A small class-conditioned image flow-matching model, trained from scratch: 8.48M parameters.
Rows from block 4, named by matrix and row number. Each number is 500 + 50 x the weight over the matrix's rms, rounded and kept within 0 to 999. All counts start at 0. Numbers have three digits each.
# ada: adaLN modulation (shift, scale and gate of each sublayer stacked) (model.blocks.4.ada.weight, 1152x128), inputs 0-127
ada.634:499460395575580429482539524513645511565573348450480675399443550482650528401482552616565455564544595428496475462471475461435532565598504541569519505547499564584504502487557496571601464539526418513534474476393483538521427547383539409499528483442463563473498614521508492524481492460516476457502400415518398471433491521448506414509449512563628422471571549497499540497569425273441522449498
ada.635:568535517400486487529540484449575559528410435539546500466474569537410564502461478542546571407436374545483445545510455541500558464504531589612571545429542520556525433516468422536431479636472389556558346511437462491544501451463714436507428572475425559395462502521448480491554449562519516567512565529491502515523518540549540447556463478494546607414558513466626441551554513479550509518441
ada.636:439489528465496469556456561429502463550472499529464493459354441440534554534476441562441481576532375479500410610487411480564490478510394516553504411435528507516568419464446612489477600423529494492486589489514502509480522460563491437509472499458477491399553451583533424501535494447553532549410511469494485431542538511513524499446539502538395632521536432637560556435494388478493513465455
ada.637:509513513649510491421457512450376542525478527492528489508481567468461490451491517435477529621518425429434460542505410502561476538473557500503554481497473501509492545550513548568426483391550542469492487520499540464530439485507456411465497641581510473540458509546475490435495503582483540450503508489499514474508560525523568491467540510483418520591461505443367436484476567515442499424446
ada.638:395496486606404524540562442494448493528454608452445452526529435523576632375429565511493466456489494513564562468492536436536562558519541459578533569513516478435479472474551506468535368567426542551559502476483397559425414480437333501472383524499527502495524369463502601507482494345545462500525502505522459400332583443531491417483448458665503578453529490366427500494499487479473521476428
ada.639:466383580435490476567414434551610404502499402641465476569443511423512430449569478505518539394529462559494350485577511566554464518478499474472466592520518479428530424468459502593461576456452421463543521448461546434549604428518524504414479496390547463397571462526460392509497435471496529451568341461490537509555529520588565465459551483437442448531500543510465333440479495420544411503461
ada.640:488478600416562519521464438496386476446518466511529532581529500592546447403480504525470516418520620461544600500445561497505575572490588556442354487528577494574561418534483528451487558382579385461480500512523478579538475473519474610494496523654495428605575552439484512488483522607509465522472507523476488440510477468536472538489627553438444624486484394468500527485497467559480496503496
ada.641:510583576577551476579449455498513480420521564542515613428443529523315544453528430556637514554408421524473403629534486678591590504465602595569378480562542568456564390608577538531482414475572433466581470517542506560502493421564609587464453568632556491561448448564529493478556429574444480472467549511474470522623518545504420497531492583547552675500646520430492416486577452539620539403529
ada.642:507452507608499476478499459563652387443426420513546604480461427453863519536487606531500511402572648491598705490425494436542510548534509536474482491484557519527517510437485523483529399536482618445511513538339561695528514640420443504514450523439578531366528639439449580644554489554482524492429495452511578457337396497473465542532440481511644418495457521560395532531550479331486539424582
ada.643:566475532453506487426566511474562523489446491388502503490489445502588522542444515586583533457544539476548596410440493431454545446449534507572458425479537468460535536420538581397498407478557427447442474479487559589555524566443550469452526431498547563507486435492528483457552540476361441469576561526491524484365514403533482489508495477575431516505531456418483418449573576447513537529499
ada.644:529497418490485394608632538481636328587501498554532368380592351421446494511456578526457496328532596419410494526566480470443515452561561533496613552512478482578501454486494481479461623505488494535477571440555451518422475494448453478530499464512360411645452557400534543463518565493457543503467426572500458437457492379422497541427531358544428485431546437528546658437401514473501457553554
ada.645:493540322471501456490468558470544493490483618477516581501451351575666520435442429512559470473612461479509502466640493576428527529536525516459465505503483442496455456500498565443449406546456552431442593522465452382450547549554392556555465463476389499445495573527477480478521537491483451610481388324519486547553423506531447471491487456563676377426512392483362636503491553444580514446413
ada.646:580562466678475548471497560474444549466415470474465528494479479499620485538481618469517485498447412499478524460565551519418433427522478456473565506521456501401534475523427467510503615570486514611582480534480542508447509519469583450532530528536380576386458451545589569530432405547503488502558487478513540502477546489584454476553473455448620507594532427535395447514530580390545487485406
ada.647:539560535640492572417560435382463581553525399483420533537544490432489544532423483509613443468327660574502371495628527532529483456427529479415571529624592477463531542470531397483490372394444514639512550536578491437591451442573484436492492496427600525391544576510401502459449386574513496503493449495523551448547418474585435493520529499451434417531490446463584445474494459490448507475360
ada.648:397453502677600456332509494451558464564408543533487494378674461470638570471495466469502360429497620423587743422615404422486512551634436597529484436538493522432479478487499494482596421532587492556512522537379374561462537651544465489550468501443557457477559532405568504452576482478541433536546489616484405406361586441508428445467537537717566384457442510450470548425499445404405547474431
ada.649:472538506320510509575351437508484530558528352477522441496403496564309445573509472537511482460553315527499496537525475494551569434568356511451381432590491461522432473493483476404471574614506442467489494517632441467550511451485493640508498479518324443711483484458520559534496577546471445526489570543508522497496455456505513544515459547564445647415523387517543737473497458509489466529519
ada.650:517619482547418509404425539548528565447488488505534606581466384620496421561500525471599436506452435546475437500570514500463555479525366500441456485494669496528555526510428484433529704447472566546575511550497546538554485418442373451522600463492486573479526492510499607514467488478449554482503464441585556452518545430498518495505521440527573586530484401535478585426579560393437471545447
ada.651:527491447497410521503559476466624533513539511528561497500456523518503457520529509501569466591415473489575527520421523513475495494484370416478522507458480512512484527457466513484455506508498425538454506557407551524527503421393465506501450647578512505457546462566503543378517447482558565515559466416490398551472447488588483487449578471471480507565407477441554445479464581529494502567525
ada.652:473515490301527529657539550462449501392458507563495439606543485468316472468513446409411507502447267523513448579567485470448484441378649482402370575488474480500559278473466558337510606597576511496482508426599537425497468571553530635598569509481402499668482443560424387454527463509451502556467547479584562487619540466401518614487457418352442562521505451618534586488546437622428546487498
ada.653:580556604369472471521431438600516466370563489541661486429533472498373490546520593529431529327691072442514400478481452599508537586467358555583449503445482516559529286494372354505420563581459527439526517550578553411428466515474457528431439342500326558610344541489407439543422461511536432547499598542480589351641372507408461487481501590422450590497501361630579776381559418505403502459524
ada.654:468428448432515502560529434496581397613572411521488541337340402405706504519536497558462558587595425550455350473480485480513507544628387544455572539582525448487466527517572471592471562538493516370470521499431499406429528488512369492515477457507475547473533645500503462552537445486516512556471609384449601515502323492430474475524385504379581497460564448574459600600527557353483503503538
ada.655:430438447520558411441583488538498534489497572527510394596573483525368504414515569549476556593459564460473539575457479583573564598460611456458423612359387529609457539514575434457509515551468618515493428540594487501588555548564599450499471460533610601548523490446518427538428466442580515550393587482551358500685628507573564441584463579550527468474431448470560407546520594705526543466490
ada.656:453560441567460527494500564506468540425434659534463525462526376494629565531507533395477468499566550532569444524470502555405486399489520401428585581379466462300545502451529568489570488479523525583463445545451432527498401535514586537575389503522654478578419549618516426567507510471500536463562431493509421528528532554450479600411507377533471382525503596471414352485511530566381461552526
ada.657:458408512523504492560584634531460496366496672604445473512618538531552471455355618383542506492492625492539533513441552557485542486401665487464374452433494457483557428464448562482514414495470484489478444453565472663585517534555524531458426540512473470482547388450621452550540551477611436576453449453440455444503645444355503542537527557556463515480463624467477547414477461660466468527546
ada.658:581372497447512524438479547543559393572540559508413351470524578407520490544505448518530560489524399540547503473457491495512501480546490580562571516468528590516552603488473501446537529516589635467496452529526583342510583399528555403510556508491536523416549618514442395430536397488474498548486533520551482482537487464490550474521438485519539356569573493486569391440521467480373542476577
ada.659:526470438443455525393555568458445403554512519438577455485496491501625435572530523414534417548400526564547443430519538512427502496503487510448521501590474513557576537539503366453506395525525509426488568483552517608463412586544512470450553548534460427301560471506541522412523372556571522509519355594618602541478594496486554582592424440551488511501419477457468429505466557478547477420474
ada.660:498555489594454508456457513552692487680647327556379442465576454507631346518564458439535520396545735514588513437590548521509474545564484599514580489534551565440498616561509540574424465563511525517566578517472413414532566520513440460530549444567581565367485424538499545514549523531513527589572433479514511470424466468486538533494492514322611368523510504420445399531527593410482573501497
ada.661:486550477616523431494553408542409534478522411607642338595634524563394528493404489572384401490463568359612522416533358487348463497326681485470386423443493467537489466465558451530551429332346586546591490450554460539492473527468549597368416563513499511558454260462493500499574486362517483448573513491511513466564740500505363530425480504604485470528364588524540615465404516640399539532523
ada.662:524408398527454429475442497500527376594526590455597501456524454413625537541518486444500553517501498495464493451566498519474456527516526566512547495488501552498447418493509519555415484521473499341498437473543506393509560533514501459468483456454453517437510497468460446361551493526484483491540343474536618541370484495434498506533464471555548413420578457571468444472545507392507545391544
ada.663:499501428582507426468517475492506516601366528497494533509535459509503478576502498433573440526462462502482424491488499477519525554545514502544499534510560554576514497499476461429490520569460508506515504527576459395486449516479543473454482494530473490610607532559414468474450591501480537448465400508485542552514506506493452517490587452616529528504526505471496472520482600454468462485380
ada.664:547421461471519448545480463564576459624478424501286460322450459539786438608562577462512668409503697495549644554547499429462518559569625576463565462663431490615541465493587465457540524551545503437482321347471301496514469624528514681448458485573453364658454511346535482449749583545548505496471474506590562487442563587434492482562529578430429468485464506446414541637413482379659463524586
ada.665:389348402594584544404556515428508369623438459438456500488581465361497509424605489523517540433505481532474517578497545500561452471504384479527534510527491551488394479437477464591515433510520545574582508487449447490365536533624451350463425437573532549485435471487486483532520429495480580530413470508456492496484506592435531509498460566503476499542564458543506450566487518462466370487483
ada.666:488488537510505463516483568567617498476532595486442573518339344576520476490405520504499501576556556522620529452463517535457576446547438555440536506487519539558466529512531476548404464543467433497423492453415482446462466555560413578546521538593563565537575542527512545430538448531467501479541407452481443512594394503422572424458498536424499547491527428478452517485575557457493472491491
ada.667:463447464541631514406533438467646415668512564451460531539488322512710546524486498462513415517493588479545630412448485443545502499534516507493531508513361533532489517532563395518477555444456547475451433455433445434478449617561524499493517424578566480589479648464442536356554487525510568539500465398528449496547359528553522516514408491445536416535574463544506454519484520380453483477616
ada.668:482497527387462539620501502485649557551555419493541602524422411580505478525485562379498546475534525499495492570453591444429521481449476526525535540577542499484568491575453470510533563538448465507418515497600519479578476399463475535541507542514517526678502560383409434534415540466500453449583530549446469468453468534524493405466534506585456419506492541522577587431563473543533580544552
ada.669:488396634379447455598432355381453419382430423406606450445360353387440417581539430583476531427568343454595455496316314438557495520522649591612477533510449497490520520392407499627414510409430477408440436524469521577450508423490483497456521431678542532584511563391479350582329561541424520340525544533583353356560379420500337601561533536501486259466511279594609618477511515510452498366546
ada.670:540527419341430510526484560486411530481563543495466638454326480502524453407574534478574425491514404477467419585547495530470467610470501490508584486523494476449526460507476611504488442429525480461500569500421506471463453357558559545565500457521593446499547462526498409548516515524423444529481626534570464511539497493460533522500401464341451572501561643529462514468453457575511447551460
ada.671:513576604574462558583578551533549565458437470497433506518455485561449500593422593498538476500474548567446481495527467482449448535518501502556411535508584446496415538544463574445406466609552429620573467587472465514507502512504515476484559537561613550549536532527524545491516465424473465485448519467461414472519545411536532526547486571631510554479484583519398456552568514502435446488550
ada.672:393474582479287556588499433504483475490521296566442560483453552488591463507359489393415510676536416529565557357438520550523648512478487479543527378479531395483614408429442502496413357584394535503475590378442543474480543528348626551473505488484662463472500366536500529549579560525468542419658406518458516713606537343540533462474427393410536565395464770671583494458311475496512431572441
ada.673:486553457602510412414602580467653529523569408527435611519401412520546483571516591597625481507552538398535401475489555481542509502545540503624545468528521511418483565448479523478509460537433509659508549523344529509560516536513454256366507529523640565501494651604464565495583595522422506513540432517461343583527378534567511431480458502543517557476454384488474407608537507340545477492484
ada.674:554433441461489467524481486527553513524474493453443539524461481479603485538536450541527547610501431402456526435514477490427542495579422509519506555417512549522460436441504478480491376495475508465566466502487437419517550513482539542575459394435591510495489558561380543604513513546430562530553431403543445514560529561495587417452572426394515410539609491547497643398492636418489459475464
ada.675:497475550497490580667574483484374565372469451412493514460364503568360513467485526479486597507495560514336417612499490625500438532524558477423459527552435524395531565523617571459468468457534527454544592514487509586571445370534521559603637582670527454578502522511619505647436585437503538575394521470594448561413460499584569573511464477415444609540415464525350536514392480609642470585646
ada.676:518470529468461487346521440554516508536571353505522494463526544566507425526558450367538483589544394566464630498423568553466454593551395439507480474488494526433469750501468480313566471426540574444561523458537402431537543434443440422553528467550623561337552381592619568587462366472494508530610475498558554511458489356437538413433496517511572471576655517542448461419517526422455465443461
ada.677:510542522495420602509496603507457590490522510465437547485598720534491472431509622505538513433455587510431425552549469537450485574455554466448578471496561488480547522527521522544466530475533476516514518489441562473550497577500588577505486548452520579535561521492471632562484551470495555472468425505570528548638516497510479496502549486379475458490539473480484557531467561534559505476459
ada.678:563475515489442464444529518517593448594531556450490528498513411465611463489473466467494454480491530662531493461553539481545492568438441504508540501495479467479527448511543432485414461512467507483398565513456479458475516650481542486541554494503599561349517449424528459512484367569507520504480399473480467536505557433536434484538506466522404459532537647460510650468522385391380443499474
ada.679:593529543500391536522482493568671476428505447459509636311428613445453456488533547540549461466539459430524471609603467595488460446608629498557568503536571515499518467567522564496463566467535458546511440391495492467554531459441563427482627562493487520432458630537505484639487499491537392420541492398473444387539420489523522410505448485478535535447627597608557421454494534427430473336604
ada.680:472560452620508474572523432555419524387421366418584778519434576406419488346496504530458446566412474659429428687392407623547487538456541526599467376499460590460459481345600485450669440535451363480407526436441569420395387623542515442381560607575586615342618428532396424544492450560529494488532446453452514503453478637478606577426546539497570532365532521525311501538499601432497465510503
ada.681:482533441690480429338551483564382484504479566525461572474745340412490542544467557489409483532416443573469491543540516498518479503619484429466592475510553528532387516605476364435485329501618668469450452503460535461506411620602422355497518416468703523225508461469353468451505288487454491459480524406408636422573652503546507555499448499535538368577412473536355546424412509556445561446390
ada.682:520503576359481556509403547527527446427471466592556413490522491477320484490568475455427500427420401550495416580545483616527533467437575502460504500466471496419499431503503511487469668570500426456517452511472575498489534433443522580507527435561334487475536361401557454485530571524536583479538509537523586581454486566429561661594427499478483587435520530529514483474514447533476530516550
ada.683:385431445387617526478480587445503540627548436430583626450456505480493417448552519517517528496549372561479509474452430414481554510510451581478393524462375557463473430440564473621586407510512490394479436443497447529474487434467498579510493497429481516451471455428438463460476561420451593489561477454505582599506507570534528424473518549459635501440446464420542560498474569512578466454429