Weights of a small class-conditioned image flow-matching model.
Model: 8.48M parameters, arch dit, norm rmsnorm, activation quick_gelu, moe top_k, num experts 16, layers 14.
Data: trained on crops of objects in photos (Visual Genome), 61751 training examples, 39.4 epochs.
Rows from expert 3 of block 10, named by matrix and row number. Rows with one number belong to one neuron. Each number is 500 + 40 x the weight over the matrix's rms, rounded and kept within 0 to 999. All counts start at 0. Numbers have three digits each.
# up: expert up (model.blocks.10.mlp.up, 16x48x192), inputs 96-191
# down: expert down (model.blocks.10.mlp.down, 16x192x48, transposed), outputs 96-191
up.3:449479522581497548477445525487538546457507552482516423432501419519438442483491515556504498466579484460482512492557544490532470465486505478479512397453524478513529542492505420549370549500481466495519512532506459532465481448491484505476534549505525486471571493435477433476510550486523560508
down.3:623485485450471508490532510509490510512512500516478522516497542560549442553485512512528516494477514543488547491507498498488477497453503504474500527496514507403532496538486500564464532435491486488509499541534498525504433495478449476473499503513499506544500516549524512491481502504475468509
up.4:496493498522527495475438596486471410545515487498482454508576546553541478572474642538518519464497535617546499470500518525448526468495489385507567554513568508531492469566511528521533520495521501545464483487546554477548517574563556537468479451526531529465502504526468480527511478496539405513
down.4:528501508560409499480549609423486513543520551506477437496445475555547456555515389501534514445470449465549523510512561518433442493439479462522487632526476579457525455429507440536554448464472539548495481508510448431564459526516526534420522561532505499534459516460523473449523549502437462452
up.5:536461509479494519481531475470451495460495456492526477527503522542505502551436523521517462562511533532452552503495528522574467434560504516496562496500539513525484509483427439533451505479500514523539519550570538506493494484512553488489495502506510432521449435449489523515547516511417519449
down.5:507544447440490501477482521431463468463553436545483526516587467470439538534455533469467431545491534519516476514472592530534431569530493571514517489504452495480374504552487569520486513507421466510475489451386519459473469503477467448510465538528431418548408444488501507531537414544391541405
up.6:498506488531518494521482510466466481462514536526460383472548525456479514513452563553489508503415471567477465540538527472577450494491475464506535491529587462507436498520467490540438497526463526560484527422536530505495503520632534530475489478484484468489548509495422501512457511520521520452
down.6:579498482505439519494501538492475517461496499540533484506493542458531459500485469430534546517596521483477586481576491505508535524484501485517484473525435445438510500495481499487466494560452507527536472591495451494501441520416495484461495536472526540498521549493558487519425475514514556457
up.7:571503520498518468448544584559480552509475447477474471471493462520501534501553491508442507505520545451503529491486489519610532503554547504475511425507558563506489509495520494509512420416568441484562502483474477570542514464409509495502478502477477428479449473564534509525455433527440536547
down.7:377521439456430494451504589488439480544547575435511525493453517534488458461582495474572571443501486584510474532526511504584429413473524505454434480527472573499528520517535476519479550435544536518490486469539527583517533496626565476497453513470512497523501482508480466425473589487419561490
up.8:529513472533519487489484575524460554516513484478496502458623488514452398469543495454522535479551539527493449496461514535504517591521567443476582482559464516553546477517568617523481458514565487511483523465509524555566470530492540522517489473551593517385499525483473518457547455533642431509
down.8:460434487578468483492460528553491485543449547462523491460383525516491509480490444546502546477460458521514517492516460478536518418479628440456498475498516502554501513449550371435503540499551526502521459576556487570518533521511553557509511540528558532404500512463507476529471590524578442536
up.9:450507511457506482496418511488511484476501511489478564493527521514463468467483467445563433447506502525518546536555522450455523519466463532484502464468433555491405540474474489455547570520489512486504509509482458483517456500459434540486488519481545428480521507486498536529481489532596421486
down.9:498489497511476508501560528483543469553506489511450502463501499475531513504511524577436461495478492536497497481496493440485503498503491526505547466465543522535442522538480491508540504428491496502503502495535535551506531464512544508514500459523539490501527496482520510529540505453533460542
up.10:447504505468577493483500534479512504531468468482516617509502526483530542508438476493470493509523459506482483495527508513422463494547491506494491512480491547457504494466508487514465587574529492494499499445494519517489491469479426485444475476513542529521440456503530539525426506523479506452
down.10:552501512473373464504491537475490498528498472529487492502481478488528478473521509472505491518408465551539586536437512503461505518434504487495520465502485511429463484530516482541475510500435485497505516544513506505488466531489528477461501472527465555497483510506526500529473538488480530505
up.11:501494452514497498507477489478528488513551509463464472488511504438554556499527497517488512471508482468504399527542435513475519512506473441465477552522544505445659508504529486515489466528465490545504515495507443476441477539530503473511471537505522532477508554537499417476504511483492474512
down.11:491512460506467502491455575496517488495516489494497507530488528551487492513518487489532492525549501469530465507535539495540560522496531496499451490510471519493531518464485503523492475444546491476500528506530470504518456495508485511515481498537494474473530474532456496527489518517466539469
up.12:482488493492463543494459491486466434541532517523445458516540500552473543439539495501483536464464527481500454525490510507481496491469510526486551503525463454453615551514523574468482509457565520476463490494481499451525473522472533477520533512515456489484500508490468521484437494530522457495
down.12:574501570518535509498553468516522499495476506502477514475485564547507462518497530556468498477441524528520508491483465461479525498533486501513476447494537422468566484505512532556458526491500490508511503523531507525479429502504424514523530514475537534474573535524486541502535490524573479516
up.13:510536474473518476584552516400561547451498507529491462419497472517490510501437548527500422527462500485505560474550521486546544517459505549551510511523520536514547462491556496420480552444464562437514540509488491487459474526532446511510493512547531474562526508452506486494517445488495560468
down.13:546528452452443512576479510409529475482544480525477466474522520562485455563458434439494413470492496530542440501506589492548468508541498529560486473522523504491493500499573512573525432391477436450493468517504512467508447565496488516479537506524485438480462491464497514506474533502473538443
up.14:605518470554432566531514362510498442477488499472466415523528524494545451532506505533489498475495534566497542500520523514533480509485451445532595530480457540547667497523481567515474492479526463503503552528508568478518494530528515522476509478480486439524527483511484494511493498524530480496
down.14:356526521508460498503526598532498505469522511464510470528499488457451476554499474517486482536520490487432412537495540530600533535531555486533409544525472450561579498524495535456460514556489535523477495418442479492523540510479493520557455520457467516465510451467522490492574469523486505465
up.15:538469512524493476545496522566460493494561504478503627541529554536514492457501487545458539497411488543505491499597506461517460512474498471473415551498430580508533542492462509498552545614485533509545497553520526470504465509511445523472552495487533495493492524551417535539421502569484429451
down.15:401500525506536520467552476500543477544486472477467508480509490525485602560482507574375467424456491542522423434350533502490389481551506486484561406478512401651429511492508579418478541345539518498505491444434560504516572468538388475564546440533497478522467462463424559509677488421522510568
up.16:555553490481556512528615492508602486543500462447488395526527501557519466557482569565486449600515622503503506525523482525542464503607576496470676460465553520564451463547511503608439484416596494510498470514472532515503515497477564528497452585529543475496480353539534529483527352475463590580
down.16:470479453486464477501396475507604516548524508435483400483439505561611525588526394440565480494438439504522488483549575522503522425441545444420584495503400515505504512418533497410392442349570536490497540525569480496456515479548480501431567392515512544517486337534434518484529601407465607580
up.17:484483521527449415543491529504440456435557425445496521543455514535577608498459447456488568418364478552468488529449517549457531548502478433527464500501520503518481431544499543447474461524528406472554681547534547438564420491512527537492509430523507512488444626604446558544466603492495482515
down.17:589491535538508567536499475454467534448446555492506533526537472536574419482457544521524507496572506459462553504416480565435475479496504450482492511498520506437529473467527467602576542528500533459479403487488451407545475477513481505480443546540471554477456577615519494488426456535463474537
up.18:527502534475549475522504508484559510485480455517564502514496497523507553508467458506454456531532449524497523488513532457507480473567475545517474505467462546458633496494489477431498561574495523468478496395494538545498534485429475514481479453501560508500489453502550527523439511530471560450
down.18:520537521467489501467485599499438491524489448516516506489524541461444519477489506486456543474586513517493497486527447488515473514573550505516401476496503470468565505511517526468560539493469466481442494408480567530489456492463499503559451502528439463502489545482522506472561479529491413482
up.19:532473459458485529581543563513506457532522502502486638516496556492550534395506471478497548443445506529478484529519422593427492570493466392477494497488465564555531469476517520503480567431521512445502557526597486462511418498440494470510493573542521499501525533516528513552463557443501471538
down.19:530529496412549520536496527579482583548523507483490607514469475506519453425496532557454562390536514493440495451486406539425529421498439352462456461472588561524545535592504470519430461471515486424576448527396553442517525476576474467539491439567536561498525548487449505495500429458498403494
up.20:543444429448479482615551508484493461482519563508450527510499519506468553386544420497466551486476443501497551422469435542406401545471408520544447438517410481524465465486535507436607523616459581404462483546482468500481445555492549546519492452557469472478581600600491582516523534560586437528
down.20:568524572465551514576409484507497504458491483550505581496529551516495432389537579514534534542482537551505528562490409543442529473510417530514475493528602494447509459529552431561604510582472448413502517514545544496501491525560479501505536535553514490512563607549468479500501470550536479522
up.21:500520522507518552513466502496430443472509529526464481493487512523489528522504542473500476501505505505459468486506483495486478524526509508502582515521509546476494485491474467518512485510464502498486489516551498482518504532466515511453548523488501488496468453458440522538498508506484481479
down.21:431437496533511507476571519494510483484551501520509467483477510473503515537508500538493464498478431571471504505466509490512472480498538515495535519519468509553447483505517505432503521483466522512507521480499507509508536485505518495474507511445513496552467522459546517489542506474502521544
up.22:553496504432317500493486358482498492531495533510496600500485542582532399472528490525491553476445478583529535487515506491504489572478472500469528456520506470523572499478475447515509505516466533477494497548482484498469479500500526476485549542507477469508506506501532472540504510498530481549
down.22:382493495471526489525488284462488525522480488417496509461503486487420546454507513502473544471483500566525367489496475480572491476537525522477446412487506505589599513505518545496473495461574450456517506425543528539475567505490512468569487453507519478520517481489472492515537530467546463503
up.23:366486539505463515552534473484505478529465481481516526520508503519546523503493508504467543512494492574511516518535491502534468518527465536496558523490538559409479467495486509454514576462539500519505491500468526480501516520505444532481537567497491489529487381519491564505461506504379570482
down.23:567484504481547514481442345481532481491508481508511478479484476532532510468537531429566452503478490494544537523573538518515465492488522520498536563511460542404528501521509530526506513558468512506469517498518511512488463495533546477455534499491507481524500498507464555490433544535491546513
up.24:460495491470493546458513515461449504457492501525468528477539485515498524563556495482450533486496505546496514457506497519501444498498467545464531502545565432524407461502509504481471481466537496490526516502511512516489438527517558478512517513440447509500465501521551530522539541499482500465
down.24:538522549509510497475499455518499483495500496475509512489493522528551473572493513527472519481491541514492513489459528517438512484503473491491565465522496408533409495490515495488514519435497520498502486527468509502491504497518412523483504522540465499498471503519474498535538475503510470476
up.25:569521509507553524487444518505480488500524465477479479473516477437512501537523563487489530467458492520507495539511488515453537521475518498473569522525562421521575482548471497504541495437518449535482533495490510483473477512552551493486475517469475512516482469427522522482537466469480552470
down.25:504481482540459476493612548511525478516470478481534459491438545525501505571557458507527555410521485483523503463481574496501457474499524489459506457517485387443562541394460481469602521417526548558531498548527512467529493518463468492520530511499481550554510402495421487477553539444494576488
up.26:533429474499436445525544435519500539478497480463476496526484572530450458488473473478528480508514470535491534501438519510505565505512480574521504535494439467501525501552503502484512534554527517528549522559528520456531500489467533515550520496462462456483506514524515475513544494564498515501
down.26:497448518514407545497453513517519471548459492487545515495457522463458527427520537532491475459446487519498492476439519511474429417579547511468476550494489514528523461453570464504494473500579558513504537429530551477517512476528522529557507449485462501451520483524491445491530488478559515542
up.27:534437457503485575531475540554508462469461478517483526571468525563485455488472440486497569470450518514535510535468469460383459513491423441517488419408410562576460601426427432496524519525458577456526481511526446522474416449446474475535495516505533509581521549541546450580486549546542476509
down.27:459521523524547467517534438531472496460574519497453482548594507546468557478492546544511471524506465437504425525443427460444542598447477495575471451440592578534552567566418533465505476623477484510432534425485468567476518448608578496546494539445471557533528458488506544374444476546459504487
up.28:525483499443550565484480422509556518526479538475520471473581454566564480492551464517475466530546573457501469480481512474521473505549566466523537433525506528410599483486496525467485486463410494530550513506466461512505503510466442503443503479504473554469528461461488469523455480493441561497
down.28:519497476523464513512515526509496523501500521484510493497539505460476461497473490508519514482503538469454501475597498511464481479513458501484422599466538508461612509501482515489532464556558511497507506481498497495478504480515533508508474462498497436535466483475484430473487513462491437492
up.29:554540450478541533523530528539498489508415489425527495472504524473511445453455581540454549487510565421519573500488511506435484519421536459506502479497545480477525452448520452537461512440485530540526497607515532476494509533483483546500483563517523520517448484526485510504447441457417494524
down.29:523496452492492475550458579516555522532590524440493469467482482510525466567450422511470512423405483618549492474467465509514496446529533419463460522495473500415571474531499563505425490408523490532467549496550479486450454548549491497476532403477518522546418505468437524542485609453408486542
up.30:528457436515517523500437470558479555477511531529457455468480553477494461465530453543567541497480489521509494483500457526573527510472426452493351538442377465555414550453517492458525495471473478531523522497499498471513456470511556491561513529495461376493532529506496472497496526481519443486
down.30:520534559513515459501576400500513449486492512530528593506507536463508491413573609499528505524480527503525509541510468513584521537503445543515405583498596474413535518518498498574545458493479492495486540527548501494503481470520516488544513493516468423489604527498483540530442490519438539474
up.31:478458509477446401476487536525503502546438466491552551571436511488521497472431502476512481494461518579474508513509448553461517442451508455562509497459505517517491499459499489505449521546516478496509541589519536527509490480476503476545485464487487493486513494577426540553478511551517436476
down.31:594499488526547549506478467541499508495482490502495497524478549530478488439457483553528492432540480457480534491530490512443413481513518502534507523474526489448521494411514478481491477476527536493454462461461469502526453498495519506496516543525500441474518566531566444426472491526539444519
up.32:573493593456475401540548478476519546477520455527449429511468512497549598478482508531468513506448445590423470511474488535541482460542500533535473507507480486531491480522480500490476521435467507508486577516470532450531488501556478518536504443495479407497459558523522522517492473531500517487
down.32:439550448506577508536474499508539554508500579462520492474544542494533453535475401483449614473524539470461484486481392529497473505556468425546505526520494443556484429499506507467494502423448494518514482470504450475551512543381446479444480503448517482503459634535574510537505469480490447549
up.33:554496484410505503489475534492456475476417507555510479517521556450409516507524495502497462554486528496485525495465522488534461452503555456542586505524586493525478468423482444484518477587441529490457467480568512544492503488507524471490483490479497495515476483438518548504545451533487552448
down.33:480501515481465512488484494564453510450529491534507468483514465407412478513520474482508449577459528547494501493475501499564487543512525548524527545533450479455550515547467580533516537589511482503519553543461521552491502500502455496495552450461531498507451474432458498526571548514502591449
up.34:562539499509489496476432509431474556444579524543503549489451478459471528505533458476494497540441548509492574473469544500508471408484543556514511440481517550549500496509464528509562458493510496504525569539519477496613509459561406494514539458502504450516500512592508509529467559510499507460
down.34:431445477473539511498523479481491447456421521525445510546565574454465481433526571524553463565561564489470463563529517494583473544480516552481442502509490529497584512518450518518462530554500579520464467464459506486489477441515580463526510593514512449541551435555490498509537436509465540438